Rows from block 3 of a small CTC audio transcriber, named by matrix and row number. Rows with one number belong to one neuron. Each number is 128 + 32 x the weight over its row's rms, rounded and kept within 0 to 255. All counts start at 0. After the name is the row's rms in percent of the matrix's.
After each neuron's rows are labels from the 100 clips, of 14976, where the neuron reaches its highest value: "loudest" is the band of the loudest frequency at the time of the peak; "strongest on" is what is common among them. Only what is clearly more common there than usual is listed. The data: read English sentences (LibriTTS-R).
# fc1: first MLP up (model.blocks.3.ff1.fc1.weight, 1280x320), inputs 276-319
# fc2: first MLP down (model.blocks.3.ff1.fc2.weight, 320x1280, transposed), outputs 276-319

fc1.485 100 [116 133  91 135 153  89 120 112 151 146 177  97 129 154 171 205 134  60 112 122 122 132 116 119 128 105 127 162 145 131 122 121 134  88 133  81  97 135  94 107  88 115 143 127]
fc2.485 099 [166 194  60 105  92 151 126 141 109 150 142 162  90 104 164 123 155 136  93 138 135 104 158 130 146 191 168 163 119 178 135 135 128 141 163  90 101 102 159 149 185 158 154 136]
loudest: 2000 to 4000 Hz
strongest on: the word "he"; the word "she"

fc1.36 105 [140  72 119  91  91 110 136 126  92 125 115 146 107 139 109 144 131 129 156 108 167 121 165 102 113 111 127 130 132 125 117 129 162 184 128 111 166 178 170 157 119  97 170 147]
fc2.36 105 [173 150 130 122 117 152  93 100 124 148  80 154 128 184 160  42 120 105 105 122 143 125  95 170 114 153 134 158  90 163 201 126 137 109 131 124 143 138 115  53  96 129 110 149]
loudest: 500 to 1000 Hz
strongest on: the word "very"

fc1.606 098 [156 102 161 150 110 101 104 143 156 122 135 172 140 110 139 206  83 181 139 112 102 145 123 115 140  67 147 147 153  87 203 162 180 125  94  70 152 117 118 156 135  68  66 105]
fc2.606 103 [114 107 130 100 110 114  98 138 132  82 120 125 136 107 127 172 143 110 194 168 110  63 128 154 180 145 114 122 119 131 151 141  91 188 155 141  93 157 103 166 146 127 148 195]
loudest: 500 to 1000 Hz
strongest on: voice: male; the word "well"

fc1.476 100 [143 180 107 134 115 157 185 159  99 156 148 156 137  90 156 134 159 164 163 114 123 128 139 136 127 117 126 117 131 101 113 160 106 108 135 132 122 126 104 171 132 115 151 125]
fc2.476 105 [ 84 168 112 169 127 138 147 171  67 114 187 150 113  70 111 160 140 109 112 153 105 109 191 166 126 118 100 143 163 117 147 186 120 117 135  88 150 166  91 139  47 174 148 141]
loudest: 250 to 500 Hz
strongest on: the word "you"

fc1.288 105 [130 142 137 193 182 142 111  69 113 126 127 139  94 139 178 148 100 165 147  99 154 144  98  36 158 204  97 153  55 103 119 122 108 142  70  67 156 133 122  81 118 150 117 127]
fc2.288 100 [180  88 117 119 112 106  69 130 139 166  76 120 171  70 128 111 188 109 121 131 110 224 112 159 121 120 202 206 105 165 127 160 161 100 167 126 121 112 153 128 147 104 104 100]
loudest: 500 to 1000 Hz
strongest on: the word "but"

fc1.629 100 [ 99 130 102 145 190 161 166 166 162 110  90 160 110 172 126 128 148  86 169 119  90  89 114 152 133 161 196 128  77 101 101  97 144 105 106 163 192 121 112 159 112  75 100 116]
fc2.629 105 [113 116 124  99 141 140 125 171  98 135 179 151 117 149 113 134 156 129 105 117  79 118 126 138  66 104 135 136  88 158 135 115  96 114 130 103 108 160 101 162  80 151 164 153]
loudest: 500 to 1000 Hz
strongest on: the word "very"

fc1.704 101 [174 167  88 134 179 134  86 122  84 148  78 137 106 158 200 157 124 160 125 155 152 178 112 105 132 161 139  96 117 158 157 127 157 120 175 144 106 107 123  80 156 119 129  79]
fc2.704 096 [ 83 126  84 105 166 151 145 198 133 179  93 180  96 154 167  52  72 133  95 102  85 139 183 159 123 175 151 115 158  84 146 131  97 138 155 104 135 188 107 162 121 149 130 174]
loudest: 500 to 1000 Hz
strongest on: the word "but"; the word "by"

fc1.74 102 [145  95 147 149 127 192 122 111 140  86  55 117 169 144 156 135 162 143 119 160 120 159 158  94 122 147 127 132  91 160 187 211  93 106  43 114  85 101  97 181 144 171 103 132]
fc2.74 105 [129 100 105 169 201 166 129 100 150 114  79 144 151 168 123 116 193 146 124 101 151 154 141  90 129 127 112  99 141 164 201 132 187  99 115 145 131 134 154  92 193 117  64 135]
loudest: 500 to 1000 Hz
strongest on: the word "not"; the word "that"

fc1.689 100 [144 147  96 114 122 170 149 154 115 145 134 119 101 172 103 117  64 148 139 108 107 109 135 160 137 121 132 192 147 146  77  95 184 207 161 173 111 157 131 137 167 104  77 114]
fc2.689 097 [184 182 110 106 123 130 130 149 115 151 133 127 172 108 100 174 150 136 154 127 137 193 160 105 132 114  86 115 173 130  83 113 124 107 129 131 144 134 128 116 128 107 152  75]
loudest: 4000 to 8000 Hz
strongest on: the word "his"

fc1.592 099 [131  89 156  73  58 156 168 101  89 136 130 146  83 125 149  54 113  96 144 150 171 121 128 118 162 137 161 121 142 139 171 126 113 110 141 145 164 162 186 148 155 103 109 119]
fc2.592 104 [126  92  79 203  95  57  87  74 109 149 123 223 137 150 114 109 101  92 154 105 160 112 203 142 124 132 125 224  92 120 112 130 160 180  85  98 143 173 125 146 124 150 108 159]
loudest: 500 to 1000 Hz
strongest on: the word "not"; the word "that"

fc1.132 097 [147 117 106 134 138 165 141 140 132 161 167 124 116  50  98 109  86 147 156 108  83 159 143 143 131 136 106 117 163 124 134 172 165 158 137 124 111 100 132 137  77 115 168 111]
fc2.132 100 [147 148 136 140 113  42 110  89 194 152 122 128  96  77 155 142 197  64 156 164 168 107 147 108 145 128  92 177 139 149  62 136 121 151 120 116 132 134 183 132 119 212 118 152]
loudest: 4000 to 8000 Hz
strongest on: the word "was"

fc1.474 107 [115 137  22 144 134  91 114 144 125 139 133 138 135 125 130 125 118 149 149 149 107 126  95 135 142 102 186 177 124 106 126  73  58 148 167 150 163 118 110 141 180 114 128  73]
fc2.474 111 [126  70 116 177  96 108 158 129 117 103 114  98 108 147 123  83  80 165 111 147 132 147 161 152 161  82 117 130 141 115 151 132  89 152  69 145 148  68 161 139 140 153  75 134]
loudest: 250 to 500 Hz
strongest on: the word "little"

fc1.283 097 [ 93  77  85 121 127 133 131 116 134 142  59 184 111 161 141  95 146 190 135 122 140 124 130 176 170  85 155 197 154 142 106 115 100 189  77  98 126 136 136  68 135 161 141 111]
fc2.283 098 [136 123 140 123 119 118  97 198 173 104 202 138 140 161  91  89 103 156 158 126 124 153 166 121 163 145 145 146 151 103 113 135  86 153 113 137 117 169 163  71 177 166 130 156]
loudest: 2000 to 4000 Hz
strongest on: the word "she"; the word "he"

fc1.650 104 [ 64 194 141 153 115 122 103 123  60 134 100 170 145 178 139 150 128 162 165  99 167  93 155 118 107 143 164  98 165 119 158 153 120 114  46 131  68 130 178 121 107 121 139 133]
fc2.650 105 [ 81  72 138 171 168 209 133  93 166  88 109 155 154  96  78 152 102 175 143 167 149 140 173  89 131  77 112 111 167 185 139 177 142 134 148 117 140 153 166 133 156  87 159 162]
loudest: 500 to 1000 Hz
strongest on: the word "i"; the word "but"; the word "not"

fc1.249 099 [ 80 126 172 150 153 125 106 116 107 138 127 126 163 142  79 117 185 213  99 137 214 117 108 123  88 118 101  77 139 123 158 114  96 141 143 109  94  86 177 126 143 103 138 149]
fc2.249 101 [148 100 149 157 200 112 114 128 103  98 136 141 106  96 138 128  93 144 151 139 108 116  92 116 160 166  99 143 140 105 178 145 155 150 116 107 151 117  76  70 156 137 124 111]
loudest: 2000 to 4000 Hz
strongest on: the word "two"

fc1.70 099 [122 104 136 154 143  90  87 132 116 130 113 111 153 157 128 140  79 106 141 108 166 133 120  61 146  90 105 123 101  63 114 139 125  88 146 123  82 195 123 168  97 139 111 160]
fc2.70 105 [183 195 162 107 101 105 116  99 111 160 188 119 132 148 132  97 158 168 181 169 117 139 133  69  74  97 153  96 135 125 124 109 173 147 135 145 130 161 147 159 178 104 117 126]
loudest: 2000 to 4000 Hz
strongest on: voice: male

fc1.764 104 [100 134 105 191 124 174 100 116 142 101 147 104 160  96 136 118  98  58 172 137 116 135 103 154 150 163 109 104 190  88 154 148 137 125 107 162 114 141 182 174 127 163  65 164]
fc2.764 099 [112 113  99 109 101 153  75 118 163  87 111 125 182 145 145 128 104  83 127 139 118 150 138 148 120  98  88 166  98 107  99  91  98 132  98 121 111 131 109 123 111 144 117 107]
loudest: 4000 to 8000 Hz; 2000 to 4000 Hz
strongest on: the word "which"; the word "was"

fc1.337 101 [124 158 161  98 161 178 106 137 135 130  88 160 144 141 113 196 126 105 180 118 133 136 135 151 163 116 157 143 136 149 175 101 129 101 107 110 175 143 132 194 121 178  96 147]
fc2.337 098 [153  92 153 156 207  95  94  89 194 119 126 152 118  96 100 147 122 153 108  97 150 158  93 109 135 157  88 137 122 169 117 210 126 144 112  91 109 106  94 100 139 165  93 134]
loudest: 4000 to 8000 Hz; 2000 to 4000 Hz
strongest on: the word "such"

fc1.651 097 [151 136  79 194 190 134  81 184 172 147 134 167 129 172 118 112  73 109 150  83  84 179 146 134 176 167 147 139 197 115 152 170 173 131 117 142 142 185 136 144 119 135 120 138]
fc2.651 099 [130 145  74 119 166 127  97 123 150 154 127 118  66 177 162 159  96 126 206 136 118 103  79 157 131 117 105 104 157 128  78 125 121 129 159 125 144 184 105 148 194 116 112  77]
loudest: 4000 to 8000 Hz
strongest on: the word "was"

fc1.270 104 [136 120 135 150  91 141 141 163  83 136 146 139  96 186 105  98 143 174 161 111  74 122  89 166 162 102 124  98 124 139  74 107 148 127 111 145 127 115 154 145 126 108 126 104]
fc2.270 106 [177 155 176 121 108 160 120  93  90 137 104  50 134 104 192 118  84 120 113 177 117 122 127 121 153 121 110 172 119 105 119 165 129  89 171 121 119 109 115 182 155 155 121 118]
loudest: 4000 to 8000 Hz
strongest on: the word "must"

fc1.540 102 [144 119  94 141 109  94  99 122 136 148 134 135 127  96 160 113  91 172 167  75 103 133 144 140 207  68 170 154 172 112  72 152  67 183 100 125 146 144 165 118 169 157 137 179]
fc2.540 094 [ 99 124  93 175 114 123 113 188  73  97 105  85 125 129 144 139 170 146 202 133 130 145  88  68 123 121 119 129 152 112  82 147 125 125  83 140 146 135 108 157 121  24 120  94]
loudest: 4000 to 8000 Hz
strongest on: the word "said"

fc1.204 100 [144 197  97 105  88 115 125 102 128  77  90 186 124 162 157  96  83 125  98 133 157 123 104  99 101 165  83 111 139 115 120 171 131 187 105 120 163 106 226  70 197  85 155  93]
fc2.204 104 [142 126 179 181 201 144 120 116 105 112 129 152 119 124 150 107 122  92 149 115  99 100 141 119 165 169 120 114 132 151 185 150 113  97 129  95 120 117 145  74 194 124  63 107]
loudest: 2000 to 4000 Hz; 4000 to 8000 Hz
strongest on: the word "too"; the word "two"

fc1.393 107 [132 111 140 138 121 150 136 174 125 160 165  84 109 154 171  70 120 109  67  72  82 123 108 132 115 153 123 162  78  97  82 176  70 116  93  94 141 121 148 149  78 170 116 109]
fc2.393 108 [126  93  95  74 133 149 111  93 106 148 157  71 153 164 135  72  57 145 110 107 105 177 115 110 215 161 107 138 153 116 141 118 164  93 134 211 114 152 153  92 107  87 115 148]
loudest: 500 to 1000 Hz
strongest on: the word "by"