Rows from block 3 of a small CTC audio transcriber, named by matrix and row number. Rows with one number within an expert belong to one neuron, the router's apart. Each number is 200 + 30 x the weight over its row's rms, rounded and kept within 0 to 999. All counts start at 0. After the name is the row's rms in percent of the matrix's.
Before each expert's rows are labels from the 100 clips, of 14976, where the router gives the expert most weight on average: "loudest" is the band of the loudest frequency at the time of the peak. Only what is clearly more common there than usual is listed. The data: read English sentences (LibriTTS-R). In brackets: how many of the 100, against the usual share in percent.
# router: router (model.blocks.3.mlp.router.weight, 16x320, trained with AdamW), inputs 0-79
# up: expert up (model.blocks.3.mlp.up, 16x80x320), inputs 0-79
# down: expert down (model.blocks.3.mlp.down, 16x320x80, transposed), outputs 0-79

# expert 10
loudest: 250 to 500 Hz (42 vs 12.6)
router.10,100,194,217,166,223,154,212,255,159,218,150,235,209,225,178,230,222,205,143,198,216,185,209,208,230,170,241,252,147,231,251,168,186,169,220,190,229,119,161,189,190,185,230,168,236,170,197,179,258,162,287,168,199,205,190,240,246,233,171,198,192,150,236,214,211,159,235,171,207,206,176,182,153,157,243,151,197,192,176,222,218
up.0,104,156,189,165,172,220,201,272,172,206,186,168,244,183,180,211,207,220,204,197,203,191,198,131,223,129,213,204,175,246,198,225,251,179,188,210,170,177,172,208,192,192,253,146,224,246,237,192,192,243,203,214,192,228,215,215,246,206,200,243,253,211,208,226,122,221,183,179,183,245,162,189,175,226,194,205,171,259,189,197,195
down.0,103,140,177,220,253,221,234,169,106,225,230,189,198,233,215,193,203,240,217,236,176,235,169,179,201,276,212,205,227,163,233,260,259,207,284,166,193,209,220,213,178,225,190,197,247,227,260,180,165,192,167,201,219,192,253,208,227,218,268,195,189,195,215,255,154,185,141,196,193,147,209,198,215,287,201,212,210,207,188,220,214

# expert 11
loudest: 500 to 1000 Hz (38 vs 7)
router.11,097,222,252,228,204,245,215,199,203,191,204,195,149,164,222,174,202,206,216,216,197,191,165,177,257,204,207,200,229,199,195,198,199,216,177,217,158,251,215,315,174,256,191,165,143,214,185,206,134,237,191,234,202,184,207,160,207,246,200,206,177,230,232,201,199,152,138,245,199,189,161,217,268,169,192,241,184,175,184,201,213
up.0,093,132,149,224,153,208,280,185,233,195,230,221,137,197,252,224,160,188,122,195,190,244,178,208,214,209,247,210,199,222,245,211,141,127,145,235,235,214,222,240,194,233,275,233,185,147,187,199,165,209,229,195,218,215,137,237,217,197,228,209,162,224,231,208,190,208,188,170,223,230,195,193,169,206,200,186,270,163,235,185,231
down.0,096,189,257,223,209,241,232,220,191,208,183,211,235,218,158,184,188,194,263,222,198,157,195,174,177,228,211,210,196,211,183,162,213,238,199,213,183,177,138,197,216,183,184,180,225,140,185,164,188,240,130,201,164,167,198,217,176,212,189,151,192,215,190,188,175,169,196,181,151,184,232,164,235,174,136,219,195,154,240,161,204

# expert 5
loudest: 4000 to 8000 Hz (82 vs 5.3)
router.5,107,213,200,233,223,170,199,155,227,155,190,179,186,169,180,172,171,203,178,149,138,219,171,226,202,202,190,231,219,211,189,257,195,169,172,231,233,227,203,163,289,186,158,179,250,224,220,224,184,191,189,184,190,256,225,197,222,188,199,202,244,238,241,229,188,210,206,216,200,204,212,218,218,214,215,181,181,228,188,210,191
up.0,105,198,242,201,189,181,195,164,169,253,179,209,236,180,171,195,204,155,224,217,238,201,273,247,145,212,171,168,198,172,301,191,190,163,186,204,190,219,242,165,167,217,149,208,225,248,220,192,189,226,177,207,247,185,197,210,194,218,180,155,222,193,189,205,188,206,235,162,191,201,217,220,185,254,267,163,217,157,161,153,213
down.0,107,191,166,252,190,195,153,205,233,175,210,157,196,232,233,226,213,216,211,214,218,246,202,243,200,237,162,152,190,230,214,237,209,186,233,148,154,188,165,167,218,178,225,215,166,207,170,153,254,169,143,148,147,211,182,181,189,219,192,200,237,202,168,207,181,146,153,194,221,203,192,257,246,226,199,177,173,188,192,188,161

# expert 15
loudest: 250 to 500 Hz (43 vs 12.6)
router.15,098,175,184,194,151,167,184,221,214,217,150,214,188,219,185,198,191,196,204,215,211,198,236,230,180,179,201,184,154,173,257,169,250,209,221,170,226,216,184,162,213,227,245,261,151,168,173,199,219,160,219,218,143,187,144,231,170,181,172,224,178,255,136,205,226,248,207,206,216,197,233,175,164,201,154,191,211,166,213,207,144
up.0,099,181,115,185,225,224,214,175,258,208,287,214,200,164,230,129,213,235,218,187,144,240,211,153,169,218,230,169,195,164,160,178,154,231,240,169,174,214,204,217,188,176,211,195,184,172,209,197,214,210,225,231,176,226,207,188,157,243,224,216,215,220,194,246,220,244,200,170,216,200,141,210,181,214,213,184,186,165,216,171,161
down.0,098,221,250,183,205,155,188,177,255,189,221,198,183,191,200,188,216,228,215,150,261,153,174,192,219,208,218,186,177,182,205,220,205,151,208,177,200,210,206,193,189,189,202,152,217,230,243,215,207,244,180,231,188,203,184,192,193,159,203,205,229,270,208,191,267,229,186,248,262,177,174,192,210,223,208,171,176,215,193,242,200