config = dict(
    hop_length=160,
    spec_augment=False,
    tokenizer='char',
    arch='conformer',
    qk_norm=False,
    inner_norm=False,
    layers=6,
    kernel_size=31,
    lr=0.0027,
    shampoo_beta=0.95,
    eps=1e-08,
    one_sided=False,
    grad_clip=1.0,
    steps=5800,
)
Rows from block 3 of a small CTC audio transcriber, named by matrix and row number. Rows with one number within an expert belong to one neuron, the router's apart. Each number is 50 + 15 x the weight over its row's rms, rounded and kept within 0 to 99. All counts start at 0.
After each expert's rows are labels from the 100 clips, of 14976, where the router gives the expert most weight on average: "top examples" is what is common among them. Only what is clearly more common there than usual is listed. The data: read English sentences (LibriTTS-R). In brackets: how many of the 100.
# router: router (model.blocks.3.mlp.router.weight, 16x320, trained with AdamW), inputs 80-159
# up: expert up (model.blocks.3.mlp.up, 16x80x320), inputs 80-159
# down: expert down (model.blocks.3.mlp.down, 16x320x80, transposed), outputs 80-159

# expert 13
router.13:91 49 60 76 41 48 58 68 44 72 82 40 51 56 45 26 40 52 64 63 48 38 42 55 54 52 49 50 62 25 43 37 41 50 47 58 57 46 51 63 87 39 60 66 50 46 38 35 63 46 57 44 65 60 63 42 43 41 63 34 32 86 59 41 79 44 41 58 23 72 62 41 68 63 35 41 53 43 75 59
up.0:69 72 51 64 31 59 59 47 40 42 57 72 45 60 48 55 59 68 29 36 40 60 57 32 74 85 66 47 39 88 25 52 30 59 25 46 34 60 69 45 39 82 38 48 49 51 63 38 73 74 63 48 43 54 20 71 36 58 42 67 41 66 37 34 58 39 59 37 28 44 28 63 74 58 79 52 69 56 61 39
down.0:62 45 77 43 75 38 54 59 37 55 38 72 56 50 33 52 61 48 37 44 44 49 47 29 00 55 54 07 73 66 82 54 75 41 48 70 39 77 65 62 61 32 47 40 48 64 53 40 66 77 36 44 37 76 52 26 43 61 64 41 30 40 62 58 31 75 54 81 54 45 21 67 29 60 59 43 57 38 42 30
up.1:68 23 46 68 43 33 45 32 39 55 33 42 30 58 72 62 49 45 26 22 38 72 52 44 70 68 58 46 67 40 49 51 37 53 61 32 81 53 18 58 73 64 18 40 15 63 48 43 48 46 55 57 53 45 51 33 32 54 45 64 42 64 59 68 67 24 69 62 43 57 31 67 28 39 38 34 52 67 46 57
down.1:78 55 45 61 62 25 37 85 66 45 12 47 49 63 46 54 51 72 62 53 38 66 47 32 45 46 63 54 76 61 64 40 82 61 68 61 55 62 37 18 52 32 18 52 68 41 38 48 49 52 99 50 74 39 68 64 75 58 45 40 72 28 23 50 52 51 49 40 57 51 51 37 44 39 53 71 40 34 52 73
top examples: the word "you" (33); the word "have" (30)

# expert 0
router.0:67 83 50 62 62 44 60 58 36 30 56 44 57 40 46 78 49 47 36 20 51 31 34 17 28 45 61 54 26 77 62 67 72 54 51 49 57 24 27 52 74 32 63 47 44 59 56 74 56 49 52 65 41 41 63 42 49 39 60 60 41 45 60 48 66 60 40 48 38 71 66 54 57 47 41 49 57 32 20 51
up.0:36 57 46 43 33 37 30 67 36 57 59 59 42 52 34 60 69 46 82 41 35 39 59 42 62 59 48 39 56 39 60 53 44 32 49 55 47 41 30 80 30 54 59 37 54 86 41 27 63 75 45 77 69 49 58 36 51 49 76 63 68 39 52 50 63 26 43 60 32 46 30 56 54 38 70 29 57 57 51 61
down.0:71 47 50 39 71 57 55 38 36 58 40 31 61 21 59 64 32 36 62 49 44 49 46 52 52 39 86 30 28 42 09 71 40 31 83 53 52 34 60 42 69 79 55 43 89 65 56 41 59 55 52 45 79 35 56 45 52 59 52 51 41 57 46 23 51 43 62 33 54 33 41 46 39 44 65 62 41 37 59 44
up.1:53 20 35 61 64 59 58 39 53 80 46 35 62 53 41 42 52 40 62 55 05 42 22 44 40 42 41 50 60 38 65 58 29 32 41 70 26 50 48 39 59 49 74 30 37 57 49 56 64 32 49 33 46 43 52 44 30 33 46 61 55 58 33 41 57 57 54 60 21 57 59 54 19 59 32 28 33 27 61 76
down.1:07 41 47 34 52 35 50 40 37 66 50 33 77 41 43 42 43 59 50 50 46 52 68 73 63 34 67 56 64 53 49 32 17 58 63 17 50 51 47 63 58 40 45 52 70 33 73 25 31 45 46 47 73 61 70 40 43 55 40 75 61 56 40 47 45 62 62 40 52 45 41 29 34 65 50 58 40 51 41 45
top examples: the word "but" (25)

# expert 8
router.8:64 37 54 38 37 39 47 48 34 63 67 53 71 21 72 32 35 58 62 61 68 67 47 59 55 65 60 29 62 67 42 51 82 68 54 65 45 51 29 52 47 64 66 36 47 66 56 52 72 40 34 50 45 56 66 53 57 70 27 58 20 37 63 69 45 43 28 49 50 27 46 63 72 73 25 19 76 35 58 67
up.0:66 68 54 71 59 42 46 62 30 85 50 42 55 56 52 54 34 39 43 27 45 83 34 37 48 55 68 66 73 42 52 47 47 41 53 32 31 66 36 47 38 55 53 30 39 48 52 56 57 32 38 55 43 59 99 51 50 53 65 81 70 68 36 49 42 20 58 57 38 45 45 78 46 72 59 17 74 63 70 26
down.0:51 30 50 64 65 46 37 69 66 34 16 57 52 54 31 44 52 34 45 54 27 13 56 50 38 47 31 57 29 33 63 43 37 28 56 46 64 36 57 41 65 36 63 57 33 81 57 33 42 70 37 52 74 41 61 53 54 72 53 40 26 59 51 33 41 45 56 45 77 77 59 46 26 66 63 38 34 60 65 42
up.1:39 66 41 54 62 50 50 58 54 61 15 39 57 36 46 70 52 47 21 48 53 33 58 61 62 56 59 49 54 47 46 49 31 56 41 56 28 34 63 44 32 37 61 41 69 65 64 66 50 54 55 55 68 43 52 24 74 45 38 61 61 51 30 70 18 55 54 63 42 43 48 70 57 65 52 52 51 20 47 46
down.1:54 62 77 58 46 65 60 61 59 59 49 32 34 57 29 43 51 46 68 22 70 46 67 42 63 69 64 54 68 47 40 64 43 57 46 36 30 71 44 41 40 64 45 31 62 73 55 66 49 36 16 48 39 69 44 50 22 31 44 67 56 77 65 37 47 40 64 75 72 38 73 56 67 52 42 76 35 44 64 53
top examples: the word "in" (43)

# expert 12
router.12:42 57 59 30 42 49 17 54 57 46 24 59 36 72 72 49 68 41 38 72 46 47 37 58 98 54 46 64 44 40 43 58 50 71 45 81 48 39 48 77 45 76 50 26 35 47 38 53 40 71 42 35 58 66 69 50 55 58 61 32 49 43 31 45 42 40 53 63 64 81 47 69 37 25 77 72 42 76 60 50
up.0:90 40 59 50 59 65 34 50 43 50 64 45 37 15 32 51 47 55 27 35 35 32 60 34 41 57 55 70 38 52 56 47 65 82 47 33 36 34 47 37 54 66 59 45 58 77 35 29 73 63 55 62 25 61 38 63 58 52 41 58 45 59 40 36 30 36 60 64 63 52 69 49 47 55 39 28 37 38 73 77
down.0:42 52 36 59 44 42 56 24 46 67 50 46 42 40 52 39 42 49 40 63 32 50 39 64 67 61 36 61 61 59 39 52 66 45 74 56 61 80 52 44 62 63 50 63 60 45 45 35 58 49 76 69 79 48 58 49 74 47 51 15 08 24 49 50 45 40 38 47 58 56 79 39 59 49 58 39 69 48 56 57
up.1:64 22 44 40 74 60 60 30 26 22 32 71 48 60 46 51 30 61 63 52 66 61 64 61 32 27 48 86 40 39 45 34 66 63 29 28 57 40 65 52 69 40 50 71 54 38 33 48 46 27 47 45 63 57 68 55 50 49 34 38 54 66 68 50 61 54 54 58 45 49 68 62 67 52 58 46 60 55 74 48
down.1:66 41 54 51 45 57 51 37 53 31 66 47 54 45 65 57 78 49 61 44 50 52 66 41 57 47 54 63 47 56 40 69 54 37 37 63 71 64 57 45 48 36 54 26 33 30 26 44 30 61 63 47 59 13 51 39 69 54 50 52 66 34 85 71 56 39 24 56 69 36 40 62 38 30 48 30 59 66 70 62
top examples: the word "the" (74); the word "of" (62); the word "a" (52); the word "in" (41)

# expert 1
router.1:41 62 58 60 48 52 59 59 49 44 62 56 51 42 39 38 54 65 47 37 46 55 40 31 47 64 57 81 53 46 56 34 51 86 32 36 54 62 56 70 63 38 40 48 53 61 35 51 62 37 70 32 33 42 57 32 53 50 57 36 48 23 33 72 78 48 56 41 45 55 52 45 88 65 22 80 59 60 71 39
up.0:67 62 38 24 44 45 64 54 58 49 61 47 53 27 48 62 24 67 59 47 53 46 40 38 80 82 52 63 33 24 57 70 51 40 49 44 52 43 44 32 87 23 62 37 44 61 39 57 63 21 22 70 65 58 61 53 49 63 55 60 52 48 49 44 71 56 75 62 56 58 57 37 68 38 30 49 60 54 66 83
down.0:45 73 70 50 70 63 56 38 39 25 54 37 58 36 41 54 59 45 34 65 49 61 36 57 65 42 65 54 62 41 65 44 37 42 27 70 30 75 46 30 63 30 48 62 60 45 39 59 33 36 35 85 37 69 70 52 70 47 52 38 44 85 63 52 41 65 39 49 40 33 41 62 66 47 42 37 85 42 54 52
up.1:60 47 55 47 47 48 52 52 18 60 72 52 78 50 76 70 29 57 59 11 57 42 45 42 47 39 61 58 36 63 55 56 52 51 36 63 41 68 30 66 36 42 66 42 66 57 49 75 44 65 60 40 42 58 36 37 32 51 50 75 69 54 70 41 58 62 64 35 86 61 35 40 67 43 42 56 45 47 20 52
down.1:21 42 60 78 41 73 69 56 58 66 66 72 54 81 49 67 36 51 79 41 56 32 37 31 44 67 47 43 49 45 60 43 27 59 38 30 51 66 44 57 53 25 56 43 41 71 26 48 68 64 30 45 91 71 60 72 41 62 60 41 31 76 58 55 56 58 72 59 73 34 25 51 36 62 55 28 27 65 54 60
top examples: the word "her" (27)

# expert 3
router.3:25 67 56 52 23 48 65 69 61 68 42 51 61 55 52 67 30 64 82 57 46 58 48 26 75 41 53 48 58 88 37 50 14 33 67 61 65 52 78 28 49 57 37 46 28 37 62 70 61 53 19 34 39 61 59 55 56 61 25 41 51 61 55 46 45 69 39 54 52 99 64 33 36 52 37 64 85 51 40 38
up.0:38 30 53 52 44 65 59 52 37 39 39 57 61 52 35 24 79 61 48 37 55 44 49 18 53 39 51 62 68 57 61 16 52 46 56 62 34 64 45 19 51 53 53 51 63 59 63 83 42 27 47 49 25 63 40 44 33 59 44 49 57 20 49 70 52 62 55 41 45 52 62 60 78 90 50 44 54 67 40 44
down.0:50 58 80 39 35 48 58 40 41 58 56 38 63 27 38 42 49 47 54 36 37 51 58 67 62 68 58 60 46 50 20 27 72 80 43 40 76 30 36 75 43 37 70 53 45 53 55 51 59 45 60 48 43 55 19 66 55 71 53 54 32 62 69 71 46 48 31 50 53 37 56 58 60 76 54 28 39 38 57 67
up.1:36 47 78 71 39 32 67 47 65 50 55 84 40 33 23 69 69 71 74 47 65 25 69 81 50 41 60 57 32 40 72 37 42 53 73 61 44 73 23 53 37 29 50 21 81 40 49 56 28 30 55 37 49 29 48 20 41 54 22 44 47 72 71 49 52 31 43 63 65 44 49 47 50 37 63 69 32 65 58 50
down.1:56 30 56 41 77 42 44 24 33 31 56 46 36 71 51 35 40 46 64 31 55 53 84 65 51 60 35 49 81 62 51 56 59 45 54 31 40 45 95 31 40 65 65 38 59 63 60 50 45 56 57 61 63 54 63 47 62 51 30 27 62 55 41 60 50 53 35 56 66 55 37 71 55 45 46 49 42 43 73 40
top examples: the word "the" (86); the word "of" (61)